A small image classifier, trained from scratch.
Model: 3.9M parameters, 32-pixel images, norm batchnorm, activation silu, depths [4, 9, 4], widths [64, 128, 256].
Data: trained on microscope photos of single blood and bone marrow cells, 97085 training examples.
Rows from block 5 of a small image classifier, named by matrix and row number. Rows with one number belong to one channel. Each number is 500 + 50 x the weight over its row's rms, rounded and kept within 0 to 999. All counts start at 0. Numbers have three digits each.
After each channel's rows are labels from the 100 images, of 14848, where the channel reaches its highest value: "responds to" is what is common among them; "place" is the part of the image that holds the peak. Only what is clearly more common there than usual is listed. The data: microscope photos of single blood and bone marrow cells.
# c3: 3x3 conv (model.blocks.5.c3.weight, 128x128x3x3, each kernel summed), inputs 0-127
# c1: pointwise conv (model.blocks.5.c1.weight, 128x128x1x1), inputs 0-127

c3.16:491517482522526450499472474435523484550539546550466488425502600542526495449384508495506547558469440359519526395449420477451460599496463529423421560470428484435433570474477495482471456489520537518480482452425516453463542512521553481496427548471456496428366580581461557538518574476478470544430501467573467428471524456448462539429522528494552567430495544490536490459558475380472513479432
c1.16:435482364453488452503397480463468485492517426513433472406568545488509547452540504489543478501427426470594503496470464460447476617478537545434431562469477515479444586455498515529523459506556551416448501503503478418483514511468613453485441582442514466431452461472490486458514589477502460486462468467586433503547556419400571546478505523449529551440547448467500497502605547410459429500468
responds to: cell type: segmented neutrophil
place: centre

c3.20:502521504527440492517554535403494532535480536409557525470447497531477550388469454359463567505472483448557525417482453470517498485454520468445540485400582501566497500486448524479504570453490421472569510468399496533488578461560448565481447510409483483385505518495551514412460502566490420497498484430549468523492465450434533548538563479515536520461417506509384550449617432573473533441534
c1.20:535509474568449519481590470478404536517498585400492544439437443520522532444511473411492578566585460495550531406490553563524507511455612519436528567483506456589559589476499518525558535464460488463536525519463464552490550578513519553480502516427390471466470515543558554560464479508506457527542499380495512493500447519496538548493510519565623517436473527531484527447648549577452517470574
responds to: smear: peripheral blood; cell type: segmented neutrophil
place: centre

c3.6:512499553534477430513478531443524488467485499462480518497543553450505478464520391541505506584503535515462510448479491527594453489445496535481530537372583550408582519544427475540539506496485448471506440584477519561522471516449509489418425583421515458550386488419464511594518453495558488498415643536496602558476479457518543592538547536528445522517410511383531520485443486416481535451518
c1.6:461443485552533402411504600471540460452457530504540503428501447474493512476526389523469495596522562574462493441496504489505539532489517527501514526348536486479619529593481518527532587463463460436502428567459579510492515516476480496482468478469499496473504407425467514533504456444531497460508608485542535578484457461462484635565537593549454480579391544443455540523419529470458565470507
responds to: smear: peripheral blood; cell type: myeloblast
place: middle right

c3.42:527488553535479551454501582504463445414617402479489540485583622451510475542508407441479447471485513561512518573447499503476541449456575485520513380472462499563495488643512536551518499447373486515567507574541514486483498423493476494520489454501507590513465525579487484509494459503451542534445552478535560452529516464406530538504365441448525539416540460503511529600509533501520580438505
c1.42:519451624492440608499478528473436450500595428467491635447605643432494464550507510451435456457512442499522541579496450549421571422427574439515489470502502544459546481592496499521522522478505522505517564540505525524473436464450567490451504447471462566419418556570520500452503440583450518482480558513508543486492560453475544488483422478514512486399493518492544510559545489564484579488557
responds to: cell type: eosinophil; smear: peripheral blood
place: centre

c3.24:543503528489444510495479411475510487491569533508473539432450553476598596480521469486527544475503555502548459469467451463458544459422502512482489532498489491517441500410483506564441501533530531481488492404412461454441582545603524509473504501377472475552478606519495502486500470502385477556394530433486427411461517497465510379472462477446551470462546476501412593626465414473608541517544
c1.24:526449496452489563475507462438561438428486448576487455487569483512564445467517538492496627505553450526493369441455540382544556438436528478426484452524557480534472536422534545465420443449524535398524578492371475453501487516597561500552434508511575467465512513551436489501515429481411523454395503487484504419456481553469466425538482458484577491472549473451509549549465487416517470487482
responds to: cell type: segmented neutrophil; smear: peripheral blood
place: centre

c3.62:496538550531413568434493567430481432465566500437547482523524533518462522573437397386500527487551456575517471411447542440513539482413420468527542523428495466513548459471486478522457475510554453502691558486497453498500473441457565467542503520476477532532528445444463424475517479514561545455449532509527512502372551464433500635536501563494478394563501507548508480460468458476550453552513
c1.62:462467514482437518418522485502472406489574478518568467473579495558496521533440473486538494529552466624521452446421525494485471523376522503517511509586504459436557540477458421510477484431399551572616457397470516560533585454481589465558478552447472474511455459377480458459560536494490515423545571456554451484455500543471438641517431544503456469481538527446439479489452500537515532513537
responds to: cell type: erythroblast
place: centre

c3.90:484568532491494523504539393616374524492545503467603510424513484487553533489460479547415533576528479514509494531454485523520506455438500480515404490530528444543498484566425450487414503482443482487524490478416423501403545496517405479553483450610477524484519653519472596540519520493486480551506534446522533579493513479516526557512518402428576426592543427494569496521478448444488448418474
c1.90:548558456481532560477515436509375533531662531484475610443496511442642509537444481505474492498511550502486525443438464459537476448451439487475416458533509486514508430435464477453452491546552545506578439525441443526403540508530405463460542454568506467465512608455489497562454456503545466453463577458561466602459529518515451518523485442433491436536433435497558525457398503483460460470523
responds to: cell type: erythroblast
place: centre

c3.11:605455513430559510526502542502529551546494572409469563425555543464445491579415420553515484502484487433441478507495486528594434546481451464452504535439525644524409507637486492530462468508490526528513516497511479454472539533463557475508467433529454490522609537450499424610507443538538531397458477485452469457426464508540505496614524576485468453515425486473572445454501520477481410572492
c1.11:599533488541594508529508509598551521463457417415494550496567473436529488600502467583514507464491501453470459527447487470583395460559479516530515534449446538525467510487487616581537492525456507525559484491510480486497529544515555454496473449516486495516701476532450479495484410513502615523473465548445519459502493469584480495632520528527447514581438467476631427509474482516515431500531
responds to: cell type: segmented neutrophil
place: centre

c3.32:402491409514491494546526587441522471418468531521416475480517445545538505504491480462608374536468587499554484510479531580531510433458416488538536353476482480582485500553526405462608449464534439548496448464472558435497494464518454324467580423496520538524466473498559516542428471462518475498466443497434538518478507470404470413504550469482501522489533491482517476451505484505444540439541
c1.32:402526427481592416503501537462544451467502447493414465510507406536522458514470509462662434560512439493574475546467512496490461482496445458568499388480464505487474444523526505478587448470541539528554469497487502490447482421546414348526518454491499532434501488437570457512418448405480518514540394537457490449455534463443436507473534446513516585482560451455522494414504470482507583420477
responds to: cell type: erythroblast
place: centre

c3.121:536492506421465524521536547488505452496521540570602439560492460487519551424516419543615484543479429505505452450505433450420509445450589513496538564675432496387491573555498554538468514478512440571424466430558533443555498571504554543461540565492503552488540484472479528458555460453436445553504516479519498453494509486366547553526471494456461486505523541503594367484482452506467514480474
c1.121:586589499441498519505519526448456396493545545583550512516516489471500552431500431545570540486481460491463495483499527497433468453424546514509498484569438388448453486456485477533448489569477446545414446409492527461531548602453626497489544474563472580566461503469487518502535522421378435553489515446528561431427456459371536519451545535427541473492583525464523430430464426502511485478531
responds to: cell type: erythroblast
place: centre

c3.23:493504475446458572511465514502549485470529581530430411512501471496491491531465564513453536529512479440474500582410506462467412433516514392540551445527447544526529527512424429485564578515521509489520608404545513544482556502543453547454512458430498411500653449514599479489546508558512425612512467383509402540462414488494547507442579574473524542491472482479496502546592544505538452470479
c1.23:430456513521458617535461528534465546530484524477419540498458503559431438546490569549544526519501458539489493534406560436565474411463527433493563459600451514485513624497507434578516555488472528437584495441580472489512576524477480438417538474449549463563570506463518490498632480566497471587518497469461528540451401437534539480490567487502484501478466451478550424559537496636531432483538
responds to: cell type: erythroblast
place: centre

c3.53:417493533474446558508539479493482450533551452543558464510407585455502627506473487526473573468485421482555419480416588516409477498511463439540444461469444534476485481482529537404507468493455470494422513489535460542515521395568514604392538522455527539422489438506622474586510506495510492509495435441492576528537484476449644565470555517517438464470458586467494482450397492509486511477464
c1.53:442448633489458503553486513488527482505571487556514504520396507481468575527576545456489601430428475517505404510447520496484531517484562496445373514462430556569415425547553542456503525442479457489510513422526422553498500396519361604473462516452491518466487478553552485536490497495477477496471490409484502583482440478366494552508515559454487407483455418482546461492441531525493537517445
responds to: smear: peripheral blood
place: centre

c3.92:418424556540582551468556508457534477560490516447655510538438475414459460421569468551462431448514475459507444505484496448575445461459455456506453453476558403465459492551481474514538593484461555461526440497469445494441530496440487395509446618433448593516484543528567479440532456463479455466450442552588500504490469587478514513493578595426519486456542488491571457446477461477493562540529
c1.92:422450495540610548470550545473448429486546477428604522488511448431421455505544531553534493470548461511482436546533450452554476461546472458514499451469524514443468503486408532556485526566427480390534457504496505532502509438532444464472530542447421659517512483580417408409495380484512544501474427525637529507456551529476505512576513526410538498418523437473502484487550495443490524479481
responds to: cell type: segmented neutrophil
place: centre

c3.108:581509488468490411495494491521539442406532397499486461474415418526497466573383427478539576564500524448563538493425420612466543409395548537418452468412575577499437509508422552515433534462510526497472555476538501466449481467548458566602529463565556523421528483428435515480486539504546458388502398560465476509506528506477471492500490480546444467508483560439461489520495509516485496474451
c1.108:575446516477390461486489491467525477483596441562432599502468476533541511546436492530501534540488507550571589404457453572427607515487515517520433483440595621500501522580497466525431489507487494468478599418555470365497482490452564504530445502469494502476518539436531595406484517459509486439509502476431476453453491477505453468471540481509499501462446539497417486577574494401569429511578
responds to: cell type: eosinophil
place: centre

c3.74:473538495515469533528496550518552574507554542435519374491466498521415535411479582464514444459513519514562542417471467446369432480465569541458514491459493554577520496523535531501477496393470452487527502436467510424460569499502487563445478604578602519484488535491524565434488410537481522576498451491514398579508425504431564606542446572469548496496495474413547475597540430472464498481508
c1.74:486579535552512464597483465516527526471550580501531431495444512540510476429473529484549493467549523472517502463488479448490468443411516493450505481446539563558537454489551616550492500421464532522496486512497525447571501511477521520448462573643566514499529510526410591485499390575622507514503465505538464606538477588523477572580456623460462478443426465419524527590436407488473540457512
responds to: cell type: segmented neutrophil; smear: peripheral blood
place: centre

c3.109:540493599543489614517503429494481489485437636413471543503433440532539526489490531504591472451457504467505445494469426490455416479369527502479466561497517503488382492452493463570540540582497525409505451528453448481542582521524507467551422499450546472554472587530454562441524404477538493518472485569434490496438456525480464444578562455529577461460431426504447503478473503445600561509546
c1.109:562515588553528585516580533512504481443415607417483538524407395564509537514522512494543462457456496436452468490419446492458466472401586483460481515549543500467437430436439451534568569583469444454524501474471394432495542496534522482538410511458606561509488522553489447490525450410541480498414537573499525505457453467525476471611442439501548469500489474470425516449451447489557507552549
responds to: cell type: erythroblast
place: centre

c3.13:464392450486505547571451583520408593506433545542457511557494478483529517469535504455508468467436439459540443537523459545383555554462539580580496483534498532388468544539528443524548494583478485537537550544574518593446508507429475548436543483549453537512533544498420490539565453505455481543477541509406561494408411480470511465459381438544477533479461460478537495533576530557447550398446
c1.13:492415501519476578594451486479418615462398458469392567515509509511485531431608444460541518484421466532503418496465514502385489549492510493564451530539468545405470558496525552482485476536502438630558541538564483582473477467445495463449572553475479493490517457487429508526502486509422455470505509533466504441431464564504570444475360461507507516427538504456581553511572469564526555462484
responds to: smear: peripheral blood; cell type: segmented neutrophil
place: centre

c3.72:483502552498461468503525443437500494555487566449483498503450443512451547514469601478477476531480464591474542542474497475489491419578460554554467484501554574427537441394516453465511513445575516511499546456517484560497534527560525534530520536436457368479493531465455511492506486449470485515441526378472463486543540589428505523481491386407485480450466353359469419605503509516448454400538
c1.72:513520500508529486484497420533557500538529491454492512490456451530418605494466564494454548518429529570464487595439430541471502458589482519510490485438509505382480444453558415456560478461568492519543547457517531514452478447492491524490447534463449398492416555501475410513446472378460509476461509413489459437471507572446500477436480467378499451465466376383469423581483574505466437447541
responds to: cell type: segmented neutrophil; smear: peripheral blood
place: centre

c3.105:420600474556530486453557485471459527514433462435451497440518517386501479604405481442469573428505462479466553561475500549534490427464435504409485514475501505500538541496445486508497451432420472495468543443553468449472551495507413566538538582576542456497484494569409443529490535412499400511486493487526503455447497416505482502501478425496509488340514478466443512456503648483551505586462
c1.105:436637464515535519416510496522541513502435453473373475475481472455471489611406505464471512438474456503464575573448462505485505496451515475453482504415484499490499426511449453496494462453462462514432535439583523485459549530539443528454567527514543456481376444555555476487517582428479413541563495457610470480505447457434541479547446463492522426340434530476446584534510574497495488513471
responds to: cell type: erythroblast
place: centre