{"arch": "repvgg", "model": "image classifier", "dataset": "microscope photos of single blood and bone marrow cells", "train_examples": 97085, "image_size": 32, "crop_scale_min": 0.5, "horizontal_flip": true, "color_jitter": 0.2, "targets": ["cell type", "smear"], "num_classes": [17, 2], "norm": "batchnorm", "activation": "silu", "depths": [4, 9, 4], "kernel_size": 3, "stem": "deep", "widths": [64, 128, 256], "loss": "cross_entropy", "init": "torch_default", "optimizer": "soap", "beta2": 0.95, "lr": 0.0031, "beta1": 0.9, "shampoo_beta": 0.95, "eps": 1e-08, "precondition_frequency": 10, "max_precond_dim": 512, "merge_dims": true, "one_sided": false, "adamw_lr_other_params": 0.0016, "steps": 14600, "batch_size": 256, "epochs": 38.5, "lr_schedule": "linear", "final_lr_fraction": 0.05, "warmup_steps": 730, "weight_decay": 0.0, "adamw_weight_decay_other_params": 0.05}
Rows from block 8 of a small image classifier, named by matrix and row number. Rows with one number belong to one channel. Each number is 128 + 24 x the weight over its row's rms, rounded and kept within 0 to 255. All counts start at 0. Numbers have three digits each.
After each channel's rows are labels from the 100 images, of 14848, where the channel reaches its highest value: "responds to" is what is common among them. Only what is clearly more common there than usual is listed. The data: microscope photos of single blood and bone marrow cells.
# c3: 3x3 conv (model.blocks.8.c3.weight, 128x128x3x3, each kernel summed), inputs 0-127
# c1: pointwise conv (model.blocks.8.c1.weight, 128x128x1x1), inputs 0-127

c3.42:111151112139123113125095095113140117135144147106102077149128136125105143134131130150112159135113102129111133138148166109168113139089102152150126128106116131085113059108083144149135143133075147125107142137121143106159122116163169116134108125125134123143112068139122126093102153163116102134118165126147154127162127089135134150179105097163128143089155142089145150163142071132139151135074
c1.42:150147115131097128123089089110121101150145144123122086102128098127106169130123157127118140147097101137111140097166153095184120140107085164163111125123130139097116090111092113130113128098067165109088128136115136112145132099161183163129110110099134116146111107159101100117116152146139099122124192114137148135151118085129109158154152133171113144115161134119135124135127108133153154134080
responds to: cell type: eosinophil

c3.100:102125108161161132066120132138130128099085091138117097111095161100121112110067114130101142131076120130117120173091094141130122144161172139127127150145135099130139166110150126169117137121144150113141124132149132159090161118161116146106112151100126160140132114126097138112148152137126180132121118133120139136136142082151151194113165153128110189100111117106162126139131101131101142147103
c1.100:109120117158137133070124117122127111125104070129134135109105165100090131118084091093086147124108124112105121169088111147142158132155148139123129159128125110146144160129144113185099147113167133110143111123153130159117175116157124124118113162082144167124118118129104145113133142111119182137118124129105127109124131103130131185132150159146129193110110143101158164151136112169107170136109
responds to: smear: peripheral blood; cell type: segmented neutrophil

c3.52:150121162123131138059066143115159132128122152133150190132111127120102124118096150128115145113136104122143138127160179138133143086106128106125130120088120184156169112108139144139102127148135129133150132114153106113127114092162094106121134124115120109107115119100068082132131170117160100198139145129087136150141119158125110129159104164114075106116116146125127133101123114142098133113119
c1.52:114122152130107119078066141097144144110131158124128180134093110132120121128111138135116143122137092122148118138136170136139126062115125093130146132105113160118154081107099115135135115149142099135138128144160074105121105107171126117118147167108108099078126132120112072086132159136155114217123136140093126149120122143131155140160136145132097106107093150133129139110106116143091123121125
responds to: cell type: band neutrophil

c3.30:124110166130182111090127117087121131117121141169098139137156176112096133126103125103117115128149135113139157108082146090102113115130104128140177126127141146160142145065148094101123136153096054144158103076169140105141093134117145124117095118122145137132149139091155140127148118137145113161112152092124150115123147132145159137157128096098110119114148130113127111109106106116084172110100
c1.30:106106157135158149101150088112100163102122136154079135163140141095104141146091097107120113091145113120126155132098135120110119125141120124144156110163150134140102116098163113126111158148121071158138107076153157105138047160128128119137114111123160138098126125109150127119115120160171092141121132109169169094124147129143162164154149117110113108112109121133114127109091110088106160112099
responds to: cell type: segmented neutrophil

c3.47:133093119132087125111175154137164160103141090156125116063100125162102102110116160127148125132090110122117117142141084103097122127076097122140156104152148126123114135070148122114142132115157132122131140129120106125157136137168105128159099174129178124131154123138117129141123093120121126104124114110123107123114191113137165129123088093117141153103108162120119090157129141095160086147085
c1.47:102112129129096134106186158141153154118144091165119142072094105145095104097120159109159116145122099114125121157123094111093120118106107127149130102155148118103093125064131127120121121100149129161128152109132103117123131132164107115169130189125163111133154120122120117120110079147105111080136111095126109129120189118133148136132107088115123152116116145141123093148141141114146113166072
responds to: cell type: promyelocyte

c3.79:144153175078157193098110168103132130127117162115103162145126153117176102113117129162172200091122136148125133111138119117107107181144130151126108129123144143122149125136171113083137117119125101134116094108099124137120137149149122102118127173115122085153136105109157119090137115116167130117115124136117140113147103144135126129092121154121184102120089089139164114124152167109114131122109
c1.79:152131164087144152107113151106141117146106140175095166124123158118155120121114118167171164115143138106112121112149129093147148158150135117139147160127126148113126126152135110086123114120145112119131085119096103117114168146183159080145118119125104107130162127105159135130129120110142130107135139158125148140122127096128104147077150101092181115129128088126168132079139208104099148123105
responds to: cell type: lymphocyte; smear: peripheral blood

c3.20:112083164129161105137159134091155116076110126156135117144123160070129145106146134135153140112083137163104121113153115112133140128160107154143132095108126125145128152127115149103162156087106102100078137140141089146154179145125146089135130136129146156158152130150122088161125110101136117157103116067106128136124135147113138155148109113144123108118171186087120112097137129170130157115119
c1.20:118079157165172098145135144100148143087093120193140120125134091107124148113166138118128113113132123145112120125122115119151144123134096167133155111118110120137152134112094138107178166086101090118082146122128115173109165133105107091117157166141107166108151126163115109169124104153161120169114113094145127130115144151116147137136132110125149096100141190092131119106139099113127148117123
responds to: smear: peripheral blood; cell type: segmented neutrophil

c3.67:101127120121128132144107099144118148139171101119106123164102150135143142138096103106122100130100105144114112161185099087124125148128112159128099103142156110120146089144178080088147110086131135092121138183161132090162119174121121093136117106129136181102136163121132103163148132113145123151110125125146122120120124125135195111163108158135128149168117124143137118153147134126115099075107
c1.67:141129128151141125151136112148130151147159073120106145168095158136108152121072135090096088123145131162105126143144129113113128116132138168118090113133144088120116066153178083128123083082152167127125142105145145096146116165099108105126122129133138156106121151119095100142111142112133135131107126137123113133106114119138164134147107163127119158165139136143174122149143123142124089054094
responds to: cell type: plasma cell

c3.71:090120102135124129141148169157139103092099164110138138133149084137116144168060168123140164157151106138154129152113137118129136146117134123130115143126146126126137114122113128124157122123108143152132178101118132125222135087138109172110126142093144140147129159115125132120122120136135091154160142149108103140123103112149070125104119113128152096142152135155137108101153091147064101130167
c1.71:090142107165114141172117129160102122088122152134138131120149136150126138168096160137170121158148118154162143127116149098160147131119113143122123156112143112130146119143122152108133146111116117138142163090119096145146162093143116192131116101120165138149147184123113105109124158138148110155152171140137118123125125139150071098136079088113129080134136144144167119114131114155064092099159
responds to: cell type: proerythroblast

c3.88:127086149128094119104110138108134123105134090106140153112095143104114108130116136111123091127099113100143135133200176129183172114125154133095104141087100165109138147116120118136158116095127091068086101169144103148135143129101161134105106108160114139133103097116139190124107101114086151136134120130128148155110172151112124116116100135100108153137152116117152107153150145132151134115112
c1.88:118082132138109139084095124100120147092141111132125116105101116122109101135114143124140092123103122126148144096207175142153155099141146121087103161079108125129084143122141118137168110076147101064089111151134124135154130144124128152121106115192144140143106095123139135116119112135093153123132115124133118137116145123096123135145082168123144145123138078112125116156173143127142121092114
responds to: smear: peripheral blood; cell type: segmented neutrophil; cell type: lymphocyte

c3.38:119097106140093181097143113105133177111140132086117099122133140158140157102170138163135182118114104112128144143119157095129108126140132108136088148111141142158151092125110152116165107141122151122152118127127125136131152077174133133118157111119121120107143112141124116100117116135108110145101052120113137092094139135149127114139144127126105186121099143110073104137174098068101127121138
c1.38:105110123144105174094152116109144150136161112111141104127113138164157149112147118131164159126124104114146134150121110095124099100136140088125101149138149140153128087114096113142147111163119170117166125089113136113103132067150116111124157104112118143113149128143130102096099124140102091141107048126096122102101120130143135107124144150135116172143113129120061095138187107082110142132131
responds to: cell type: blast

c3.40:116134120144085165100112153135118137118145162127129110107126110159105107125140119145118126107158104105138146070104121193134092161131159121126136127139161116124121111079139125133144115093123097147186141140112083151104139125134035123135131096111123139110115160106141112110125141125130093137109122135087161125119172118104126105155130115171116102178138161097141125087132140121143158132087
c1.40:128149129130090164128120160140120105125145168086118124090134120162103106140095130139135140134155100088119146070101110178076113131133120136130130129135141141140116109094135099119132115113130099130174151132090091138108138105115058152128151103116144132103091110115156117119151154124110094139107137134081162122113172123090119104136136114166108155148133150101150131088106150088154181134106
responds to: cell type: eosinophil

c3.49:100139115087147188147148095142084125116156122104148139161145097100151135112143132117126105130109113107154141116108106136140137133158098139128143137140115115118136109121118117100129142112068173120106096094140122164129137134097137101129088135077116093098132136063137116113092128071147091142125134089097136163147104167184138136141088093108147100133145139121120104120123151139126151168108
c1.49:138138128095140170162137088135113095125160147102143154136164093098131146089123121100115077141133110094158121142093109143143127110161111151121147129125106123109111140122114110127143123082081187093127127134139105117104111110085156105098115163098129112104085109070160148108099145117150114141111141106121142141126102151188132121156108085122151109128156134139118104095163094100119116154127
responds to: smear: peripheral blood; cell type: segmented neutrophil

c3.14:105144156115108126194135130137103093109146115094119145112097132162109131109112167124113146115123134099116151128199159128145127125090131085107167143148084113157106139144098103143131124181103114153106160139107131111109132090118133131091121144067124094125140100115106152144123132119157095144126083129083154105104132128107135157104145108126140143109125117127190128157094139149129140155095
c1.14:097117161115127142182144158131094093106117102122085121122110156148103114144100187116128127129108140133154143137161115126145119122085138079125162145152133128182124121135127114142136132159095090154123153115081110127112116106100148110099117121116125066136115083134130108126124118140167107128113083117098149085106120141120140153087157117142122140109114093139157154153052155131120126153110
responds to: cell type: lymphocyte

c3.48:154112144110142203154178124120140116178139151137116149139125131118121131120174195129098119143150086132116117169109057092123122133162164132175111139119102091191129172093137114121126136133113119133107110113168140109131120136123132122099127133109138145128106123135091125130106143147139148169139146129135167131128137107076142095118108149138118134157144110151139114122106107155148145110087
c1.48:120122136126154144168135123106148129147150153153112134121150165102133144108172176140111102140144078115081136166099085113123094149142135160148109104171098107150156178096117101127135083116139118112085151110167113100137112144105149089105127162109130120138094136130107117116121130162134149145139170150170157139149138093060157120103096145142119138163132138149138097121124096128146122131123
responds to: smear: peripheral blood; cell type: lymphocyte

c3.5:116133143172075125085106095144122109120165121141129110114141153095121104149162149121130130167144117147110134114097159123152138128117054120146145129144180153167143096195147135151116121132147139112158115103146157143138113147126116145125120121139115098128119147142106108146122130094088108122115155088131105132134100122100111129113126188127176174123103146115137115082091099117151077116142
c1.5:129144147162091081083112083130124118082157147132135123133132126105097105125168179129127162143156128174132144113117165119115132143118100094142133136115162149155155120189134135109138114140140128140159148109127154149144079128127128162119138114162115154140154140144080106128107142104135149154099131121108112110146141125112151116132158152131190189104097148111140135096132101137161068125139
responds to: cell type: proerythroblast

c3.78:133130133117131089146134109156164150118161136121136154133164118148144116151128159127198113067132103137107150115122168122143128145126110091164134091119137164128131143116061152124095105106106129122123101149098089181137109127133143179138129151079079139122114145097131141072145137106128114125131108090087131120096138113125117132104100115132123162121172149117140130160088140108121124115092
c1.78:146124135100155096143149136174146137118143124125134150142132111138122115184140162134161094102104116107079143116107149138161119161133103111159125089127139150127102128125054147120126113076096152085102108129096117190120104114107101172132111170076125128121103130112140126082138116124124129099138094095116139108112146125132110132121103089123155125098138149129120148150099139092115100110078
responds to: cell type: promyelocyte

c3.25:121165081135113114123106154130139106147114116067113104114140140112148148146178135096124196130110103098102113121123129137084122116156140106132124103149144087130121121118095139075101165172130128145120167107123122129128120149156087136128141143171097133132125177108097185112087096122145117097134081140134155147132130139086116123076161151138118128163135126138127118101137097150130115096117
c1.25:082188133182116126114126119153148101145112112071129110116153162125118115149135159137137180158107117122101095131120133117100119109154125132119138072117145095116107101161112137084114130177126134153097132127143125093119119153153116168130126128165118139140106137097120157132074103113121154084150076146172132164144148128070131129100148137155134110144122117124123171101116127146125113119108
responds to: cell type: segmented neutrophil

c3.80:126144144133141134141090122115131088125159115132148109120121112200155122152143135130119095116169135107130094130103130153135112136124105125152108105165092128115126148101105134108137083129136127079108162133128151122117077136150104143174123103200140092111098112101183154126145134122095150156159147114099137076133167173148120132106124116126157150126121140092135151150095125087121093118111
c1.80:117160138130140130133094124146136132120120129117135108078120156182137112137144185127117117145174117117110091111111143143103122113139125131150081121146098121147127129097088098108121083143171121091106143108109113106085054125174093157187118127164132120107095108108160130125100113084122116125148138140138105083096163152154116134116121090126146130119122134089152144154098114106107135140130
responds to: cell type: segmented neutrophil

c3.68:063156134090139112155142119112124175154136109109093131072150134131142112153142129173103166116121136129156136066175119095152142095109122120121122113115124151100130144105133137152168150136115125152138163139176138105139131102129107087105155127120120098137106174119129067126158168094153185127116125089129156131126107105127109150144122135128121142076135153112135150133122131166103124143117
c1.68:104113115133137144139113154113141165184122090129066108084136130152128102158158126167127143149112147127116145070169140113126124076112140120117115129097148179135112161100107171135148163124116123140123131137159143109143137113136105099108156122127118110168116188130124072115169167117152138146132125105140145141139099110131140154141100163172143124115113121105138127163164144170110134162110
responds to: cell type: lymphocyte

c3.55:120136127109149160146099146124139096102133156147094117174134122117099147125132142154170103135154104107093168105126098126125091137133109113153164112112097116106105155127119150124125136152099092117184145091090110107137134175117128118166155118110115128106153117107174143074144148131118183148125112125109101069096106111172134110114154101140154136148115126119187111147139175128120135146133
c1.55:154120119143172186167121155122119105128136136131092138166137126129067178140105142154160103153123110124106166135110110143147076153136113125154174128102114112109110114106116163098149122149125108108176152073082105134138137176098108129166121122113090106104148117118153135081125167129116142133130121144110108092115107128138168090106153096134156137130122139123172118144141152138131125140148
responds to: cell type: erythroblast

c3.66:119140141150149125141127150114116158152089109127123149118124158142123118152100129154119111122137138118108112142112149055085137146180091085196167135123120090124110109123126120120103128106110117144090164168136123143114127117102106111115089118159103172115127113149162137078116131146114124104125104152085110111113077091148117120136113119141169131108136124146113114064142122131156078133092
c1.66:132139116136132157123135149112086139156087130109125145117096155146133126150133141128118109107158128104102113113143156096107145142160089104196164139120126086143109100124147136103111103089135113130098087175166143128140105111081131108136092129148096178114120124132164125075122134158097119110107114166094118120090083093140103130142086140123143128100141131109121115098133124123168067130120
responds to: cell type: lymphocyte

c3.45:094118142135110151122124123101103081134140131146122120133101130133146143165138141084134116161111131099074119105123146100127148127135152173138114120123200126154114085132104143148174109148141113134152131144145112172113124118142136113186094090118084124110111105132163087095105095115111140143158118117146120122139105076093109099148100122125145175096147110128109138153100101107122133096074
c1.45:127135147138111172147131135109115118144151132156117116108098122113132136156150147094147123130111132106078105103139141108118185138150136095129136084125203115124140085132138120103152102133139102143126131125143111201102124140159139107185127102120118139122112103130149108088112104130118130157159131117161137107149127077076091061165115159121125128102131086120120140156118119115116112112093
responds to: cell type: erythroblast

c3.107:073155122132092154110117149097147104147116127093118145103131122178123166140107160111123168145158097120119153146135136109138145089144135162127174102150102084110091130136134135127163099091113160175129145123141155124096133118086121139131135129111106104114128143130135145107104110083120108146105211144088114141123113115092112148147150106159160143115131113156099094110158125125110101137163
c1.107:107174117140088140137129122110155104126132122110110151134141105168106139155114135136107130169142107145100158116138129147140179113119113153112143115157109081101104134126100128122132082128101179172113116080158131139125110141062105118129125113137125110121130130120118159096087125091087120124119183170081111106133084123099116133157133122147192147124129120153124110108134129119108082103165
responds to: cell type: segmented neutrophil

c3.118:151108126110087171117106119122112131175161160141165135121139129088109154104090136120120130106143107109155162128134133081113152116105130143100175079152105134142086114164150151080144144121111119135140167094154116123107140137147144138113129122132083150148087092119113150147148163102125119151113166091137159158121079117146091129105153074115135121173125094127153118116159098125120143110119
c1.118:119087140130116164131149155100110143161137164132168146151139130124150124111080134128123146110153127116158145141128129081090140126094126154075174098147119135152104105169147124120168122121120091084135155106118121105134135144133132177115135108112094137137082102113133150159171185122117143152105135082124177152119091120154099114128144105132142123155114111146081137116157090087124134122154
responds to: cell type: blast

c3.96:152101148122177149132097123131143134103125098127110102149134118123111131135113122122124156113143136119126156093116080118109144111129128140106068114134122133101112149118154143150109139070137091122141133119189133136158119067088104150119183149149141116107137145119081127122121089134169144143176164139168110112175137126143131072161112094154135116120141110123091141130173128155115137164109
c1.96:151094146103167135144122098110128109092144076118102098137115109124116124144134136116130161119148128095132134103091095129106143105123119169126084111126111133099104150122154132156078152085130098117141102120186140156162131073104117136116197146153134113087118122155074120140137119118170121124114168156157108101160109116129134079150111121139141127126109118130107117118147138153130113185147
responds to: cell type: blast

c3.21:128107114132192088125138121110124117138093144139142090117145100127106116160108100122148141130117118123123124116167101150092101149120115128124113143125114114133113146128160113121096166124103094078148137106154094112128112108118147078168094121139122130167199145130125108120134140150148197086145121092167128109139158173118147101133132104090112128131082144160118138119145121100144099166090
c1.21:167097087120162120101130121114084096132079133141178115147153120092118141167092109122165148124127120130127122102132111137111102126131118121137125104114113116134131091135164151133106139122095087105145137124150107117167144137142195087140070100130114164159180165155129150125107158156142169119152117090155111100125136155144159111132123100117119147116101152167119151139161146118129106154100
responds to: cell type: proerythroblast

c3.18:146134098121153149112112147171118101153142186132088104139122147146108126103128097127134115129114107112085147149178145164140123127119112139149102114105075137157108154095135139153121120125144146101113158168149147129156111143142142125113128148058096128145138071112114120139105118103142141149159119121096151123163099130151110092105109107131136116100125103170154113082120090122094140062109
c1.18:147134131115174165106142149148114104150155172123104102127122143132116097138115107133162117131141128105098146161170148173128118159138157116156126091102083119157132154093129106154104128179141159113099168160146146106135092149132156118130126114080090154159140080140118120131113136116142125152145122147119148108165104158145117093094127109149120104122131116143172096095138079101122110070117
responds to: smear: peripheral blood; cell type: erythroblast

c3.125:094140102151153112109125180077147145137166127150110165123143132168094080147108157092147151084102141163124074089138145130129144123123119075122148124158107109124082129168135102165114125129164160145118149091124122126097147113098129164146133109133099128107108139097150142146109123118142116118113150108120125144164131137114072160088142141107097142144138147104096111125127132144181114111111
c1.125:106164102146132132099121150107121142122161108127113162114133129139079099128113156093161149099117108166107085096133132112134085151129121108090155093166127120118059100142121132170135109157188135135126162109117110146078130117084104154135155115133116125113098143101150151102132104121137119117123154116139144145143121139123084128110101143107102116154147135116088122140094137147185080099152
responds to: cell type: artefact

c3.76:106130156115167156092154108122138135110085140106155109145113137103155109211158112101132098137123105077100075105123135124098130138117125126103135133126130118140149095156127163117107107147074117122120107101135126133125111165074130161103136144129154147137109147130125124101082136130141089117126128152121126122135120121101094119169147130120122134130099160158162059109102136182165137111145
c1.76:116136138107164157093142111139128120119094140131133107150127127116134126171129112078108093132132093082114072111118165135096132168155142132113152148124116160126135135147128147115105112128071098130127111111145105137130123155091116078093136145137136144118100156176120105106092125104137069085122170142109117113145128100093096128158163140129122123138132125148164050131107133157138134090125
responds to: cell type: eosinophil